python train.py --model="masked image model" --dataset="photos of plants, animals and fungi (iNaturalist)" --train_examples=155796 --image_size=40 --crop_scale_min=1 --horizontal_flip=true --translate=0.06 --color_jitter=0.1 --method="mae" --mask_ratio=0.75 --loss="mse" --encoder_arch="vit" --encoder_norm="layernorm" --encoder_norm_position="pre" --encoder_activation="gelu_tanh" --encoder_mlp_ratio=4 --encoder_head_dim=32 --encoder_fused_qkv=true --encoder_bias="all" --encoder_qk_norm=true --encoder_parallel_block=false --encoder_inner_norm=true --encoder_patch_size=[4, 4] --encoder_layers=12 --encoder_width=160 --encoder_positions="rope" --decoder_width=128 --norm_pix_loss=false --decoder_layers=6 --init="torch_default" --residual_init="zero_last" --optimizer="adamw" --learning_rate=0.0015 --beta1=0.95 --beta2=0.999 --eps=1e-06 --max_grad_norm=5.0 --ema_decay=0.995 --max_steps=10200 --batch_size=384 --epochs=25.1 --lr_schedule="cosine_restarts" --final_lr_fraction=0 --warmup_steps=2040 --weight_decay=0.2
Rows from block 3 of the encoder, named by matrix and row number. Rows with one number belong to one neuron. Each number is 128 + 32 x the weight over the matrix's rms, rounded and kept within 0 to 255. All counts start at 0. Numbers have three digits each.
# fc1: MLP up (encoder.blocks.3.mlp.fc1.weight, 640x160), inputs 0-159
# fc2: MLP down (encoder.blocks.3.mlp.fc2.weight, 160x640, transposed), outputs 0-159
fc1.478:132207090152077094126137158145235204162119134106208138079110094172139075175164069158133125108136164172189081181155073153110118192155126121090056040097075186115135224183089119184164163149135113155086115090105143054093081164120162093173131107054130118134136039091171172149161128076101101124160103180168203174184161086149122136138187125158108200092054066101228128152120158155079112109085153066120012132136121118076112102109121177099113167095127128120044152118170135140134079108167122
fc1.479:119101152112145143136123133114145131118155141089134062134139142128146144163141138159102117104098078122105123172129119104174099168137150148157103170157145111141101126131139138122142142147098148169135121143107135141106141178149144082123095143162108137134101143141104115153097112107117125125085074162176107118117116159130143131149147159121126084148152088162096141143132140137101112126141131173107114148163161109073088127144126171160129148125089142126081142072131092117115148136110099
fc1.480:105114111127152155146077126122113119096133121137137164126126113101115141125122122159131099130132131154130124130111140102100110086057144079172106117125107157144139099135137147137111143098120061139134089149161106165144124128097152191127126142117077161119144158132107090135154085139207096132138096071093140105113129127126164122116108147135148128169083162082091163097101144170133119133100175158134155165162118114154169143116074120124127137175127187104161143105156097099166127122104152
fc1.481:123147124125127132079106149129091110161095161117106152100134129175110097100088104115145170142127140101145120136114101159127155174091137140070088111132152122068142138177138144107105097179123135104105140131112108095106099120129088155101136129162118131096115117083157153128125164166127205120124163088157124133130108164150114130099148097136112143107152126114185123120125076122136100127132110112113135144137096143147090110133157072131124143158095084148112083161099144163107112132132174
fc1.482:138150127160106114081158132139100127158149134142092136137122158090072130053084164140132133136117149085157142106164152159093139044114106134093164146118159124160202133101106094076131120134092101052116160092186151136161129089146116175136050086122100105127105157099136153127157137141174116150137113082092161129120128152109099061165075103160138062153117174095123102141104132118174074165132105113141177136096100163197159099153172097129147090156097081183180097147142191145107147173084133
fc1.483:204217104180117064115078129095255128091161177073209104151136156159137122124084097089152168120205154120155144186143092188195126156096120197189147065117100095139179114168190114129163125181115180141114071150146059041143070143117149124138135111058081046120188069217173164083109157085124122146182182173134039134155151155096022110164210146157127165157107109099168096140084066058148113178194069198142000107144100088095191110199132124196107088122132108106119183144129029060163163124179051
fc1.484:132158099090129099103096143129118157126154113127105093133134143120111146171095094153123162133166169106129103141147105113152080132165093148127140136122145108141106150132127150130142141154123142179121127145089088128125154097141125076167141114175158139151105144129129140153153121137100120093087110176179140108148127153117158115126134148091116085070103145178127141148140094115094100172078163138093087144116144113081146104121171144141169114085128127135101131108156114156106097099124109
fc1.485:146159088158076048062121144154159106109132092152036161146177140159058185057044182052142165132171181050166152118117067145152080115099094074060199133082181043099166093084174106084156077146042134117186240074157155089228156095207123209156097079131135051135071208134240160168168195200216079090153203078151121074133078181075112112165094093097162096200110167084197048137076155089128053237116074158062182140082070231096116081116114135175100118173172109160171077188119117123076138166089125
fc1.486:146168150094093096125138122145238150144138128162164127116150173174107093116119121112161143105199155075140098108109105177127147116122098172139139078049164139153148171156117088106158148172118103122117162099140102072077108131146126138132099112090101106142092133098107181123125158129148129140145135175126160161142151157124070104100113116125151121082106140101138094198096074088168097142162101109119071094112120133107145103157165107137149176096151092142123145146128085086129122147167132
fc1.487:196179174080157136082118130163126100117113211105054143118190190171041136077079118068153148150223141069158093122154098134169121184062128146102173079112165050088136111124109148080178147212099071123160179120153130102159096117155114181094134123133206120109107197111182156169144116192148147120152200113153116088184110207120095050117051104095127112097174147103147083178070089105175107182211106092107118119140076177179126116147054068160154174134137132133126099126115149102095093156140190
fc1.488:101104108106151140137117104091096133153137102041162104171133138116154118196147120188089124114085081152111134125123151083123099144148168089151085114164078160112089117151103126152082131095143113135106123183075125146138116192116111026092143189117075182111156112191081073133054074128000120127116129223121090114131119110165147136063176215117072131124148089254140197146255131189127179088131145183118171153158200084144065135123132173136171129090102157099108165055118192154147152088178111
fc1.489:109123148103109146085161140161175160108160096127123079153144165111095137061119199129120159105144162080125146099137140151122144083108110109119150210093161094100145113142095117073121085133038101110146196121159140083158171120155112133152065107127052100172137161122135169126143176118122130150110134111114136131157142132126093096184064115125149048162066140097099109178113148091142083166128139114137147136127081145169125125140175134102177076173103098122143113129182162149157116138159133
fc1.490:140133106095183119132101148138124115093168144067129125165136132114126123201119093142073117120116124146140103123126118120130117174159166126155134112135149110168114121161171121121090150151147112171113091125121122141111082128100125104080130146118116130121140131123121070121113084122114112124120131145137072137128118145101194115133114149136134117154112094150096116107130172166060134107105152165124095156135146108115151121148079144116142146138103121112110168105133121105127112099093096
fc1.491:145177124163107089121132163159123123136101131161132135085121146173135123119122146079196151174154122128158093142154124147129112157080144135051158099107135125129172145152114140136160127153123108118124143109128123100098084127124124143126092124123152088105108164078131195115179173155143115120161170104162173131180123166114075138127143114125118125113135177087189113146094090067171106137147108100099104139142074128119138089166139082154136152110131104144135117122144107136090128161122147
fc1.492:214138100148055055072104114145237175077032148189149185211174157159056174084128172073109216123205195106187137114146099143097132154068073094060107071108164058089249086182176136097164070143038150118177143101073097081232126046115128180178151169168083060191114133112189193118130076167185075133138163072133108147056091203093130118100247119104055116172114107113123115147080080191089134171114052213149154078111119149135180094084135096184048147093112176119175077184078119187099099114139163
fc1.493:174193094093054104136058187128053121118095183200160205147118119162125075161203050133113115188110138186082111070118162101066118042043126070081086117161096167055084204163056141148059129133154109152091098211176079096068057131057178152188155185070107152094118183089102185163184114085153079054164059136119212139167145087153139106087176137076089159089058166163116231058122119206143207116079152089203155149115139078125179164089068171079090141098130214066159158111117083160166103122173204
fc1.494:170161126091109110104101191175078150111168138184118142132165157142126156128118129148141135133152148119119118102108107158120166135081089133097125127122147123121165144124093129107136099155122072123149127120158110090154105096144151157160140138114153116128108161098114152131171143132142097098164133113130157115165108165099111076097115103094134113077116181134131143147128078155156102132132115126118146129082106159134149119094125118105130139110129120136113097149124134157114088123099155
fc1.495:112111124102171148090137130115155142106120133147096083165167128147137163108133138128083160065159120101115131158115104146143092074148102111178164189119157126132129106104107136105153131166077121125137149145159108119101124145122180095117105121113108122173105137132150129155150154107118105137142103173148113126128128156108109130155153135135140072103092131119105111148137114110097119144110122099124109133100138110099149126133139144160112118123113107130091124118179105095119130149098126
fc1.496:143134114136119098124155119147097071139178104135113163134109122091099184154109160113119151157136114072182110097129154160130154099112100110083165154122135080157139151056168087092149059122103085164126136099145143105164138100165118126158127098101171108129088128143165125120182160165085101078127118154140135214131131157110136095153129124114163072151131132153171113163141115112125104118110070172131117091128112179104107118174127120131165092158179109202146052130158145100139140150101142
fc1.497:138133132133120098091128159142149118169121172075144139149139132137101143122110117144159165133145094132142121136104108150127142148114154173059117144114113112098162132138146120094115096161130173093130160127144102114127121140146116138109148105149143124142164162124156138166108147185152153082126126098176091134146073157124092118120176132114112125152167100130191115157110095118117112154166079172093118117167128136064114083139134122161118156142126079147099113157094146163119112139077118
fc1.498:159148108116084124125098162140069146139108133166172180128130126125139092134144093143139136144111160156126096116118130130083155088083088104103109111109121150095103154129102162149105155119119126125089118156181089118063093123107137181138141162082109142069126130082114145132152103112198080097157103114076173144150153084147107120112120117097138124104052155094107164095101115135131159118091150120154137155103084089147175148119101126070123147122120188076151131149135088141178134152186176
fc1.499:133100170119158145051122118092116139111103171140092138168166165138095106097119157110151182108183129134089137140177147104131091118115117155099094144125128075082162068109112152144126103140090068148169124112106072118155132097135095144105161121219113148155172141156157117161102152147125192138099121126164148109144104166172134084110127109109118137096159106149114120190156075121132151098133147131115089207141134147157100115108146125155161098111124127159104069109141160136100115136198160
fc1.500:185139092175085111100075108153120105131082155153079156114115151149112136084114127092187186173157148126139095123133086097088124125080128109099167077117128119068174095151157146112176152100115112100132152122112086129152147080123091147135110142115194109071084154134177167132130145160150130145148199050086170026112144140106103137117092131154099168154148159116177123147133101119156118171169138029131145124078098142123161122099093095148120112103170106139161094187118118155123156094114143
fc1.501:162141141130122116102117132141170111083155147133116078125155139143116184082082144119099128115144168120112134142152119130117137075142064133162168162109135123125144119085152132119126096182095102124141132150197110111108139116108174120117056116095116136132115119115130134154152175099138129149151101154116092113142144159113133130178116123165155081139083154110147100143098139108118093147137129139146098147124085134137129128107111144150164109127153109129135159145172111110159166127129141
fc1.502:144133158098140121115167097147203196126198129157121070108130219123125138100107125129160098082207123070111109113156126158160152092101109133160157160071117128140169137174114098025163191131094068165136165123151113110098075124152129168111125095087104107126157149141087151116153139127145068148196109154133139157149160153124098111081112132068183068071115156086092115167118086135143083197155132180063079094136084128122165127174171132148176132107129104165152170120122070125081053127124150
fc1.503:152113159089120145083155163163092142134132155151066132132143151149107131128120131159140144123135117141151105121141090113122135133091107131075122147103126121113143169135101110109163140138112089139134161110136134111156116138143140133154084142126160115108098130079104158147178112132155128086127126130164146140155124160088145094097103103118085122124133140127146130126129125156141083121151133099095190154080133182141125122113105110124129157110129128155130106145159150138082127142110158
fc1.504:115153163141149155094137083096171133145168104071107109147144142164106194175002136104134115118122118093148134184146067169155120211163172206140085184102150089162141106140137067095174130191082171163162139091139158106119166122144120138115116087165139090191125114155181113130081171145104174093052145155215121120099013183064110107128161108132148080130126097093119044131092100143109089144177111130078092102157137186045103051165182157191159204126115025161042117146125088146093146184071061
fc1.505:105162158108119152111120137110097099139074140147124143131123104121133102090114138116146151168112128115089142110158157155131134096064129138081147112112165135136127128094141160147079098148131138130121140106143127087148116150139110213086127123152073121144141161141102134099134168145201148106130143070112092155162140137172120136128119069119130149122162153092127123135068109124178089123144120187147094098140087124118123111124127069091154144152127098126134134126117125117148112150160169
fc1.506:145091079152114054132086135119120132091111119158122197218143174080094128114136107137086140124140130139140081054137105105069104050073091055128109084165113103098122114112166129140121161099096130152137127147143087119185088115121155165145147177130133092119106151171176124184163074156136051099183121120092146131102154132114181157091196145096157166156108158136117175130137139195126158131081095182173184167141129078109129154093072151124126126144091212094190127146119124119128115127133167
fc1.507:148153136157122114069086152194096129134092131147111131102150138159089099134129136109170183172183172093136087114160098168134138185094102121045146116082138119102163134141147116108138132136122094076102160127122118120154097127127097197133121103147154105114106124131129152163169147173171117099148170074113111105154128152113081125102089103147125126141136181092172102170092102135149127122143117096125121148077084150129105082129126106101147091126154100104158123149097120137103130139143193
fc1.508:174154111099093105120154135132126136145120160124147145127137187142132131159127123126138144122136104140123123117105124113128154160143165106070076117136119131098119102142082125109133119157139151117152159118085107099115082178113098085139151160119164143126125130110136121151174112118071144081149135161153144153141124146146148094102173164096070110089140124173168160136164112178127123100159145122101124172143170160089104142110070165122093164108103145134130124129079173197121082137154149
fc1.509:129179128184106054105147152118227131128118086145141081078124109138140113093127164056131197163177134081134139119140117159253132151093110180127159106028153128176190181150159108104170154169103150138112138072116130104101152134187142166137023082057165098141099159089132202083181211088152111178220164134080097086209207140146073153170102070129188108130055147084170079146075130065215085156141086108096057069100068075119092103156136106132116088109173091121186179121128096056124107096165129
fc1.510:160144157103114121103116145114160121183165093157119088104146173133134119093105170096126114105188130083141115101120149189165151116101120169146150124110156127150155151103120066081172120168121113136135148066136145078117110100174079142143085097131137117141118163106159160089130170116132139102144121153148164158144122141121091083162122090111197071099115140114173083173117104101135096143160124117096064101091093166149150080189179124137190132150124094188128103122149176100135109174103124
fc1.511:119123112162183178117128123156096123138113168128129160116094112140122105114134084152172127135114071135102133141132112101103126160053121148109096187125094151089120112135113125158108147111138122104104107144155108139148136109102135188108129104145085136083175129148103106130124112152168112144114113069128109125155102127143110134103142114176081123157132158085128127104095129125136155128143136119145123168152112101139158120120110088104128144138141119093107144135125131128118136111102176
fc1.512:109109107149154131148126108121139098127144125115135128149152092134133155132113105134132147124117101124141155143142102096164124187165109130125163127109117112139102116138132112143126140155153156148148146125092125133122175149111146085117079137111110121123138132187114139144073097119117119128129140170131086134132103173105139131138132138150123145152167117137131110134164141126163127104158142161129116126156158101140111104121077096169127092111158104132118145124097102114137156114134096
fc1.513:128157112102094132098099139134069132134155099155104170108120133093109125033122145155136160104114168140105168115099150141059092050104110098144104133126164113133139116097190121124105087109076041089128123158174128064165138105111148167130111129074077098139133163106140151147178194119157083119108117105121169150160138106116107079156109094117169080082081117131185140128088105132134105149102118118214160110119114140193126105105119128086143120143128142132153107168205153092200151160143157
fc1.514:109110112141073094155203107098194255094103078116236130171125107088139132142149196194094110092065111100172141131101124154165115116131061150146064146124142118192132151119177091055155123148064173106199122100124156110141112111103153150127186128165071036255143088131145088141113106096125127096067107096155102238121090165166170134132193139077132063081068116147060131074131149173042128099023051255168083056132161140116123116173255184157072133114075135155062097104175187163102082211138111
fc1.515:118165127141177138149137106152142117129148128153123134092098087090122111113163097162131119104133140174122136161160151123107125080122146100170104139117081164111116146140109114146117165087168103128115097123128078149139110117111150124149110134104098162119127094103095120153137095093134102168149083112066138123118163101147155138081087146188122180122091141117085166111120150158133173103120126048166154182112114079164185148133128123087080111162105166086146194092159123141122135125109159
fc1.516:145108142141110074148106129124072117165132100114127163097120117147125114115120118137196119173100129138141112135114129103119109092060128153076147120106086151120115127158168132116119115096144179090123133150132077142127115101115122165149107112114175127105108160150144133112171161146164122121103125106119139099141137131133118099097142102116176141133149160122164137113095136112143156155128114120145121151132116129093099148115179080123106115137163107136159102140135115173115169131144119
fc1.517:119135161100127119126171150123159155134096124107105133143151164103147130125140151143104156124125106137115120123141141130155138146103127093141096114161141129112135096127092126150100154141106115154111134129106084101140092122137132116110149149170087113152191129129092104137111092103145122162121101131157123130125113145131146131137110142094132137140088102131120142142137137167103113102118146099096132178119130115128140142106107141131076151156066159116132124097136108134148086115154173
fc1.518:125146147155108103113146125148147140124116126138120099107082150101104125090118137124171164138159129114161143142148126170139099111148117148147171168097143100136149131127109093114188154156107141135129146128167103137136156108126102117168067128128119096121129136121129137148153135132139112165114112118121164123126153164142147128143115109133186100123119132096133097130114114104137082166140129125143101097106118147131126137137154141124187138143107070144156148122124141108115125119134134
fc2.478:142122154128154101100112114159136133141123124110147085169173129162086142131090126100106152099164160094224092133135062106133111190150119100155107200068150137094133108089172100064172158185102142171154147132134089125185148110164148121156039147119144138137074131190141144180112111153121092128151114156151120116144106163070130158137130142164134106012129117142135123176141108098119115124132140127116116151061126149129091137131101113173148087108158117133089092131120102133119086100060130
fc2.479:137133127119130114135125132133133125118144120104136124133123143078128127132147137152122116124138121127150106122115128145124140128131123134135119137114129121133127138128152124117131130127138119121116128125141128112128118126131142129123140129105122121129125137136120119122120121132129115128139135130106120130121142136128122121098114126161140127147123137129113125131130132126138126124130125125134118120129129123131138129136133126124135099134125133135133113112141146115127154129093128
fc2.480:159138193148077119068119127223142139077108186177070118109162172113088112092121170088107169144161179094168102101117127168115125088111084099089159122138195071105148110088120165053124097161070167075154156136105113150140169077143134164176156152147144104196109174084178181147147145169153102151145166134157116083119122173091122094103114133087083073031163167109143119181095124106132144183112115111131205119091120165168121156095150075143103151122101093166107082166082104135127081131098162
fc2.481:161151127092160096064076164149112161129141138133131149120139185163087136147143102144115183160198109123168083117105107082128085158120117102139098159130146068080099119134170154108124115144074110162152134136080096111124125119121166159177114145121139163126095159142122163184162108119163098109156104157187159083153082178080126163120126127087122101105140136101139126232105071139098172155115135132096129116107128103111131110104101134110143132094154164128103126111119088160160077124123172
fc2.482:119104100101136124073106114124111134153142106066118110158148182156073184116107161184115153086107137106161100134098109150132145068123140109152099173133135037114098120088173095082121126155075156074138158156149145108123144148126137115150097128101135122139119182149149130152111113189105113114094122171162113123115078218087132110115090140124162084180114139147167154233154134116130118134128122128164175150126137129110114150124121154163136124114152124149095082117134143122089127144073131
fc2.483:095167181097227078076137178138140116050134170103161073188152168065108168142206021184100156125129103123142080089150096085136099060149110117232072206090130078107087103070183138109117091164080185194110115145102000131163095118118165120155177155168050191171094168180139122166111079016125099118111165202160006089145138205116142163056194172145183103168120152126128143143143181163117152044073159140129132238143179074147072162120125075106145056114146159081065131070072020126191137118145177
fc2.484:105119139109153159160145115087137114179159089060156096104123144099159124135173122108158097149103072135083131124122171156160164126127173160149175100124108140156145147118093105156140142117156112139087101117146157140109109150134087111092146110105151146104151125123090083078107133099109145143140122121103123169137163126175115099160115119128155119130132119142089122158136146086140101104150113119115078099148108139157146124155116128125161108160125106131128170107142149095177156122167114
fc2.485:154170066164055086109059171152088103100041158176119212164106108177077170106100111124105177140125118154122169131119101078076053157105106039026065095189144135063078074123179198187058079161102144086141114166156095078190139130066151144144149141122110125068102111164225136120101126162142134109162158102163121133137082118097091197160171155186056171235137109123203169103134099134145200180114118132157157130176140087173093146080105087113144134144177154068168081164070117167143158111153139
fc2.486:116131109129150138114152122108131118132146100110149116139113136102117175126108105120135129126099128124127130130127132168117154108129145153157124144082115108148127154111138083110147136120128156118112117132137136103124107138128134124123117118092123114130118123123117112139140127097131119119136109145096125143142151165128116138121128124146179141161106138129118118174128161107144079093135114128169101158095113136121134113151110118135148101148162153134124146115167130103114143139124119
fc2.487:152084084130170131061104108065092182172124113183071172138106159246074178142056105141168170163148100097126162143135112042160079159120134133089130167158093063089101113169128166125160097089070126158190151134065139173095179106106107105179129126217146163133154089133167166159170133174093214098054114122231177095115021197093165111127171117043120105124148110144150130197148071172087149166146181196043118100156147176029121080123157175151097177058149107172093078173120064242056079123136105
fc2.488:081119153094193154221154122075115143169195080032137121123091109116184087181182075185143052106088091157071132147153154127148153134168198157185130136147079200152121159155101087187131172094205075134097089131158143144093082219106124099062144102126099153076146107131025056124141123072105132115100079123081147142133109052141163092141072118109206147113098117153067135092150157173111126072157138134107096142171133128107172113176100171109171139132111142122142206087194195118137159133126111
fc2.489:115123101124153127087111115100142126144162101111123096134153142157111149116112153150114143085108137111145109124115120140135144049129153131174132177108137083111095115115161087108140128134110172128143152145133122119120150151126141125145098128091144115125119162150119114139115110140128117119111110182136126079116103194100139133112112130096172118174108144126152125173132164111129126133115128109151159155115157118108106169131122145153144118112150117158112107124145109091104151142112122
fc2.490:157175140126110083126107180196142121054116219169081156146135134094113055144163116143074139124168133108142107110111108121088115155136089110065090069159173107116144124148122182116098085150094172109127114131103095122142119102113155158136202152158098152149106130132155152097124116154155123129212214116132089087097137138116116139053174156142066133126155129109162115120109079139139193155127104144107154100142181117145129122108146092108096147124093132131147085169048126143130124125084153
fc2.491:138127100112169084072094146072118161129134117092139120162133162174056197164096094145111172135143116100168102115083079090157102150135135111141078171126145073084087121146158116100140122144076155166156126135065108113127120131137178142156115147115152159147101144175152135163131107131140127103133100161180122106149076207087132153110158130108145125139115133117176131211125116153097160143104129162098123130110148121068105123107097152127130111108153163141098123119088102191127106128109145
fc2.492:171157052255041118113189112178176149147073159195118186133100084239107193177004105091147134152145078070167255201237113103176046212116120127005185042102105086171171100146078207083103099126096250109188113082104151128163152102065065161148159088255098015138153000162200136069094176175143247082124204048202108174084020158135099162165244109135060141249171090079148068078076111092134121138154063251095051150181131190057153070151177122159103177126129075108176106228044025205000117165215054
fc2.493:174135095143079114046100130162147157137114174169111157108171162186058125127094136067123182155148180093232091108118082110117104129115083101062123163089154116067133129090132130045159112180082154106180164131124146131140162092144138154209090133125173089150099149101178215192180129199143109101123132128200159102143073173070109117118102110109055084000147174127158128153120120099124170163113135118143206144068123158103114133113107099152096131091138136168097072178076104178101068149085162
fc2.494:195131041124109099059084145158125156128102132182106196126133165171058173149070113121107208162132180115174099105046077113102112151108067104087068148118127042060115129133147144092126073129044193093181165135072114120137146086111180140212153157137120090153101113102201194163172117194130131084159113142157148103123077202082103130079148118120098127156122179133185144231128084140122196189105148153128173130097156122101103077063142109136103127080164148168116060169123136216097109139073157
fc2.495:125119132103159148100126115104140113156148106086160109120137159095136163121151146143145112105110112124131097130123128156141153094125143150154134156105116112141129134096159106138142138128126112118100126127169150116115124131139119131120124114084133124117134144143111110119110134123132128141114135140116115148134141163146114122116121118156160110191130122114131128177126143097138092111141128118143095127117121116146131133144120125130141098129134112141101130101147130105137152132128126
fc2.496:108111106148146122158113144073077087145080088097151144144098064108135122077161132102147125145120083175074172139108175121124131114109155123131113152135151150130113114127150123169092147134162099156103082127169110109137120132109099131110128109101134146084129156132123095101100094112148107150142083096089167163147170090159138143222146136176135180205120080140131159064126137104121126124096117106154112107148083095192133155132102107114174092195145136067180149109142151090169156127189133
fc2.497:147153116077177076068078151132113169149148131129158150110112163182097133186124097179145174146170136127200058117076077073140108195128129106130065168100134090106081139156204129098143157158103116142148151122095101115112126125145173160176132145099133157104085150158122176181171087178158092104134107154186148076143062173081131145073124111118140128138141129100141114173105087166091178163125172161076103118127147107063133071121119143102130131085142168137106114080113093205130101138067168
fc2.498:157116127136092106041090121157150146122114165172103132117182150180064134119095160080117174150160180103223093109126090119127110127103072099080122157096169082061139130091147121057164112185076150127162181122116142135145163085159134156213097145123176086163098149092169210180165123196142111115120125139183131112148096181074133097111122112109060091011124169133150143154124129112111152160108148102138198136059124145110113146111127103163093109093130131168085080168108100173106070135076162
fc2.499:126127166139157165107137101171152179154144144147091127108116174192127100112128127096173153160160102065088133159177156118164102130119133120135211115149092075104173120169061156097145110099076100106163135140106123170082159144108127076158116125177157151164166116084127153133176147117058148159128132137174159092106088173115110101148119112037121035059139159180058126211166055130123146198158139113057132053169130156104163108135144138158120189082099076121120144163116066151114080108158113
fc2.500:125112098126151163082101113072139164154115170155099151093123185233122140115066154159159174111140132073117153135130110115177091109105152138109083174151104114102129097134127175122128087106083135136170144137066157149124167105120128128158139125160123106150149121122143173135159152191116206127060161125255175080121019164117123152111152113049112103141140122109183127157127095133101141160156154121077146143180156121030125081099127152133089204085120090154099102163113098214086036125142120
fc2.501:115120118134136123110123129110131109136107114109150119126135137125130158108132133122141130102125122124123131130133120142137134094122138130135128137124133154129117113110150127161123134141131121129109128135156136099134128122126112136119126119116122123098131141138137118123106139118136135133120146133133131145142153120144107143144135128169132130202130108114178131130129124100147107119125125120141109146119123113164116140127118113131128111144141118111122123119136108095131145124158131
fc2.502:127152136192098095134155134169140091067170142097140099129123113056111139117125157142099111095121143124107146111120098160126140140154111136143163103096135098162128132132159112107123129115075169129099126124120167131160128113135155147095080117082099122159134116153141099086079141133156127145180178122079079133119188171138072171104118144213153146156145163105132110215107162096199089122139104126157111137097121117172114128129107089123113095158139165145159129117140160096085166126106105
fc2.503:134132106127148120064126137143124134124123148119127139141135138141096158132109113137105159115126120121156114124118096114135115148136097110132091157111133075106098127120139117101118129155074128141151146128101119112145121135129144138151111132125112123137110128128151141166127118136137122119128117142160120138131085176099137134117120130144111117154126128122137134179126141137120138128114140136140147153112138122130105114118120117130122092122159153134100116130125149157117121145102145
fc2.504:152154091082129100144091180075089127127122143061167163142103135130122160138122097109127145110116064153073133145135143085123127183141135128122061177146119135096111152143139143138100141142159058208126094156138124106119110180094116126109144110060120144080123114138142082159132098101133140104165087122130143201141136125113115152143093140167138144181138119130102153066130110122115136137154162135155118135168123065132123077139084100118196084159151158087128134100112156105187130124154144
fc2.505:158114151130154094053090137173109149103092129169130114137162173157059156099150121071112177189203163093180079113110134136121121098103108095157144137134176039091127118126153139105154126150061162140150147150090093152125130094135146142185120163124200177181083173110149153152139105109144074149147072177140134088150145208092143158121155139077126082111117159118165126222112085108103153172089138076106157104073113134160131171102134116149144117111141125120120112124116074120173080081112164
fc2.506:162146120161001112088117136190133131104103176211103166101131160122098105130121130083127150162164179129192140118142123163111104131112097115034092084127154079125142129113115177088113107135071113113132127124140159111115133087116110146163170119146159063179131130079182197120172165163140142120121144106160139184138125165129103109094136123137035103096151137127207125187116090088138148158122089152159149139121116130125132124118146111128108195137116086140112097174070132142106086133181124
fc2.507:155109094116136093039099130115113158131103142140116135130151208181049194142091117108127180150184142096186090114115091117154103180115101103095081136128148044068113131121141141103138110139028144160165142128062137117133138093131131120173121142146150144176105152119169180161133130159108140117132136151208134126148110229104111143100137130119108091128139152146205142248154070121112142150120123138097143130081133131092110105103104127152110128092161131139091082151080110187105065093129149
fc2.508:149169101076104088053082175196137159117156169134149160120147190134082106198136081169101184144182184142219035093081051103109099196133077090121059145064131077059108138136185110060140150166064132125139165128099083109148117104140187150205122171117108113153063162119141201201178090195144067089145128169167137103145102181085122142065084119171090111062150167134142148222126111137111191141100135138141133154056147096091110084102096118113124120087144182138082085106106145177117102123046196
fc2.509:060166176195119128187206141125152097086119141118150026173157064069144170113152112087101045080102173147111165123182137139112100108183116094185206099112158210197167116097121117156126120096174128192085107129160128175168115125132187161088050125151104173178121099195104052080067166051176082182111158102090070131105206104149153247109185159187141169222098090067148082050080235141192054076086133077169104173048117122113082189132153144101080086175128166089161176100085088075117139111160104
fc2.510:119099077100155102096110120095109114119158072094166100166131139086096233136122127148115138129119143144149107114091137164117146062120134138189119154089146086118092158102186079118162164129121138169112114139125122096128115127150142125142112120078130140129123188131134105156125106097129090113107078183091128164145169180114134122122091130142173138190076136139130153190139165121130087084102101137192105156076109117129127150157089163157153080152177167128103120096167143084127161122126137
fc2.511:159125180103189135049149112180147172137138157158106095094143213138076144114104121126153168124186127060201078138126115125159142162146096125130139182124171063121135136096124128050154137162075121098163164118100130175112146113145143155174100130150150124184102160137157156198144116138145118144123138147200149103103054205077141147114130108093141048067167138097102086220097105129117123169129141100099142121112129179118133086116158162146101166116125075160070097144073096166090058148060152
fc2.512:151159111134115109128110146125153114092063174163147180106124103148132074121143144144141159125168154130145118130073091128099114165136115129077079113126113165118124116178156174150110114114123138104129144128112121108138136089120154139161138151102099133109123105130145184095123136147141127152155169108129146070114149099139105196092184133148082161223164098107175124076120078132134167165126139102124122105125166085119121099100153114107093156108104126109161097150082142173122123111098136
fc2.513:149111117163087165085074137115108071081064140173102144162151143125105193037158160085102149102104136148085181133152176169102111000077106111181129117203137070099122083058121181183067075135082108102128126185157117135122152152067121134121155123120113114166166146065154125133150160094134125153096102138120132093160184160115142109142122139100119093175111113125149151171125146112133141154121131087190220146139105075183122210084114109133147117151146111089123124146154067028190146120232148
fc2.514:158127092170091112223082145096099091101051130208155155154147067107158115080123172048061078168128118149057190100126130144103138123113086100078127081179164174166153127142098167180101033092170120154138133117166167095152097123129135156060131168107124134133126096120126099039091164094164144165187134075070104186120212080150075158106208155148093195096079138116181131039117082098174135183108120141144144081121113096196130171063155076120081097151155154112206124185107101089166143101203100
fc2.515:150098164149159168103162076118157165187122159139088116107157159218125117124048167119163161113116085022167144162121097132199123167138133152089149203111122143119163126108093122034170110155124149089220180111104166166122195112150088122171082121188136105153142125119143178154153124198101180135071153115211155099107004144080125090164122090048105046000156129136104089110127119107100123163162135149075192110136136207083124080135152148190089169072119069173087081205083124193036062163088113
fc2.516:124104144104154131109109110071141176172148106119132132087117153214135080148103158175181179172130117111150128136073104130185115157101175163113101195092119143113125137161156145090152136125105106144145157112067147143100170078151158143179148116127123106138141154131137205145212122188135156134105116124188176099132036153120124165175135094074119127000121128102110112154107110130075134161129148142066116095159122122019142061129143169130120178095096094154117116126156132238124030130105120
fc2.517:149120153123121148123134106135165176145132152155083120118151151210144101158072153137138153118135135089159138140134098135179121149145131164102109160124123108150162140150086133063155103146106169114175180102088160139116167124150101138154130130182138102146137099110112160125148123169135186122082125109180153092125027134095134094096168088035097095000133134111112085179102118121122141161153133136084149130151165165069137095134172155150104172072091089181125103185099167186050056171097117
fc2.518:137124089135128111095117132121120135130088118115154131154134130150084146103109141121112175106117140129146125134112107117112128126136103106123094160123146087109128113125164116125113125146097145130145125135117109105145134132135147126135073136122135123138116144170167130133091130122125117127132120135144131146116132179106109148143137142154128130184116109138162144171140111118135124149114119118147137116097133111143101138109137125143124096138138130112127106142102101125138118120127133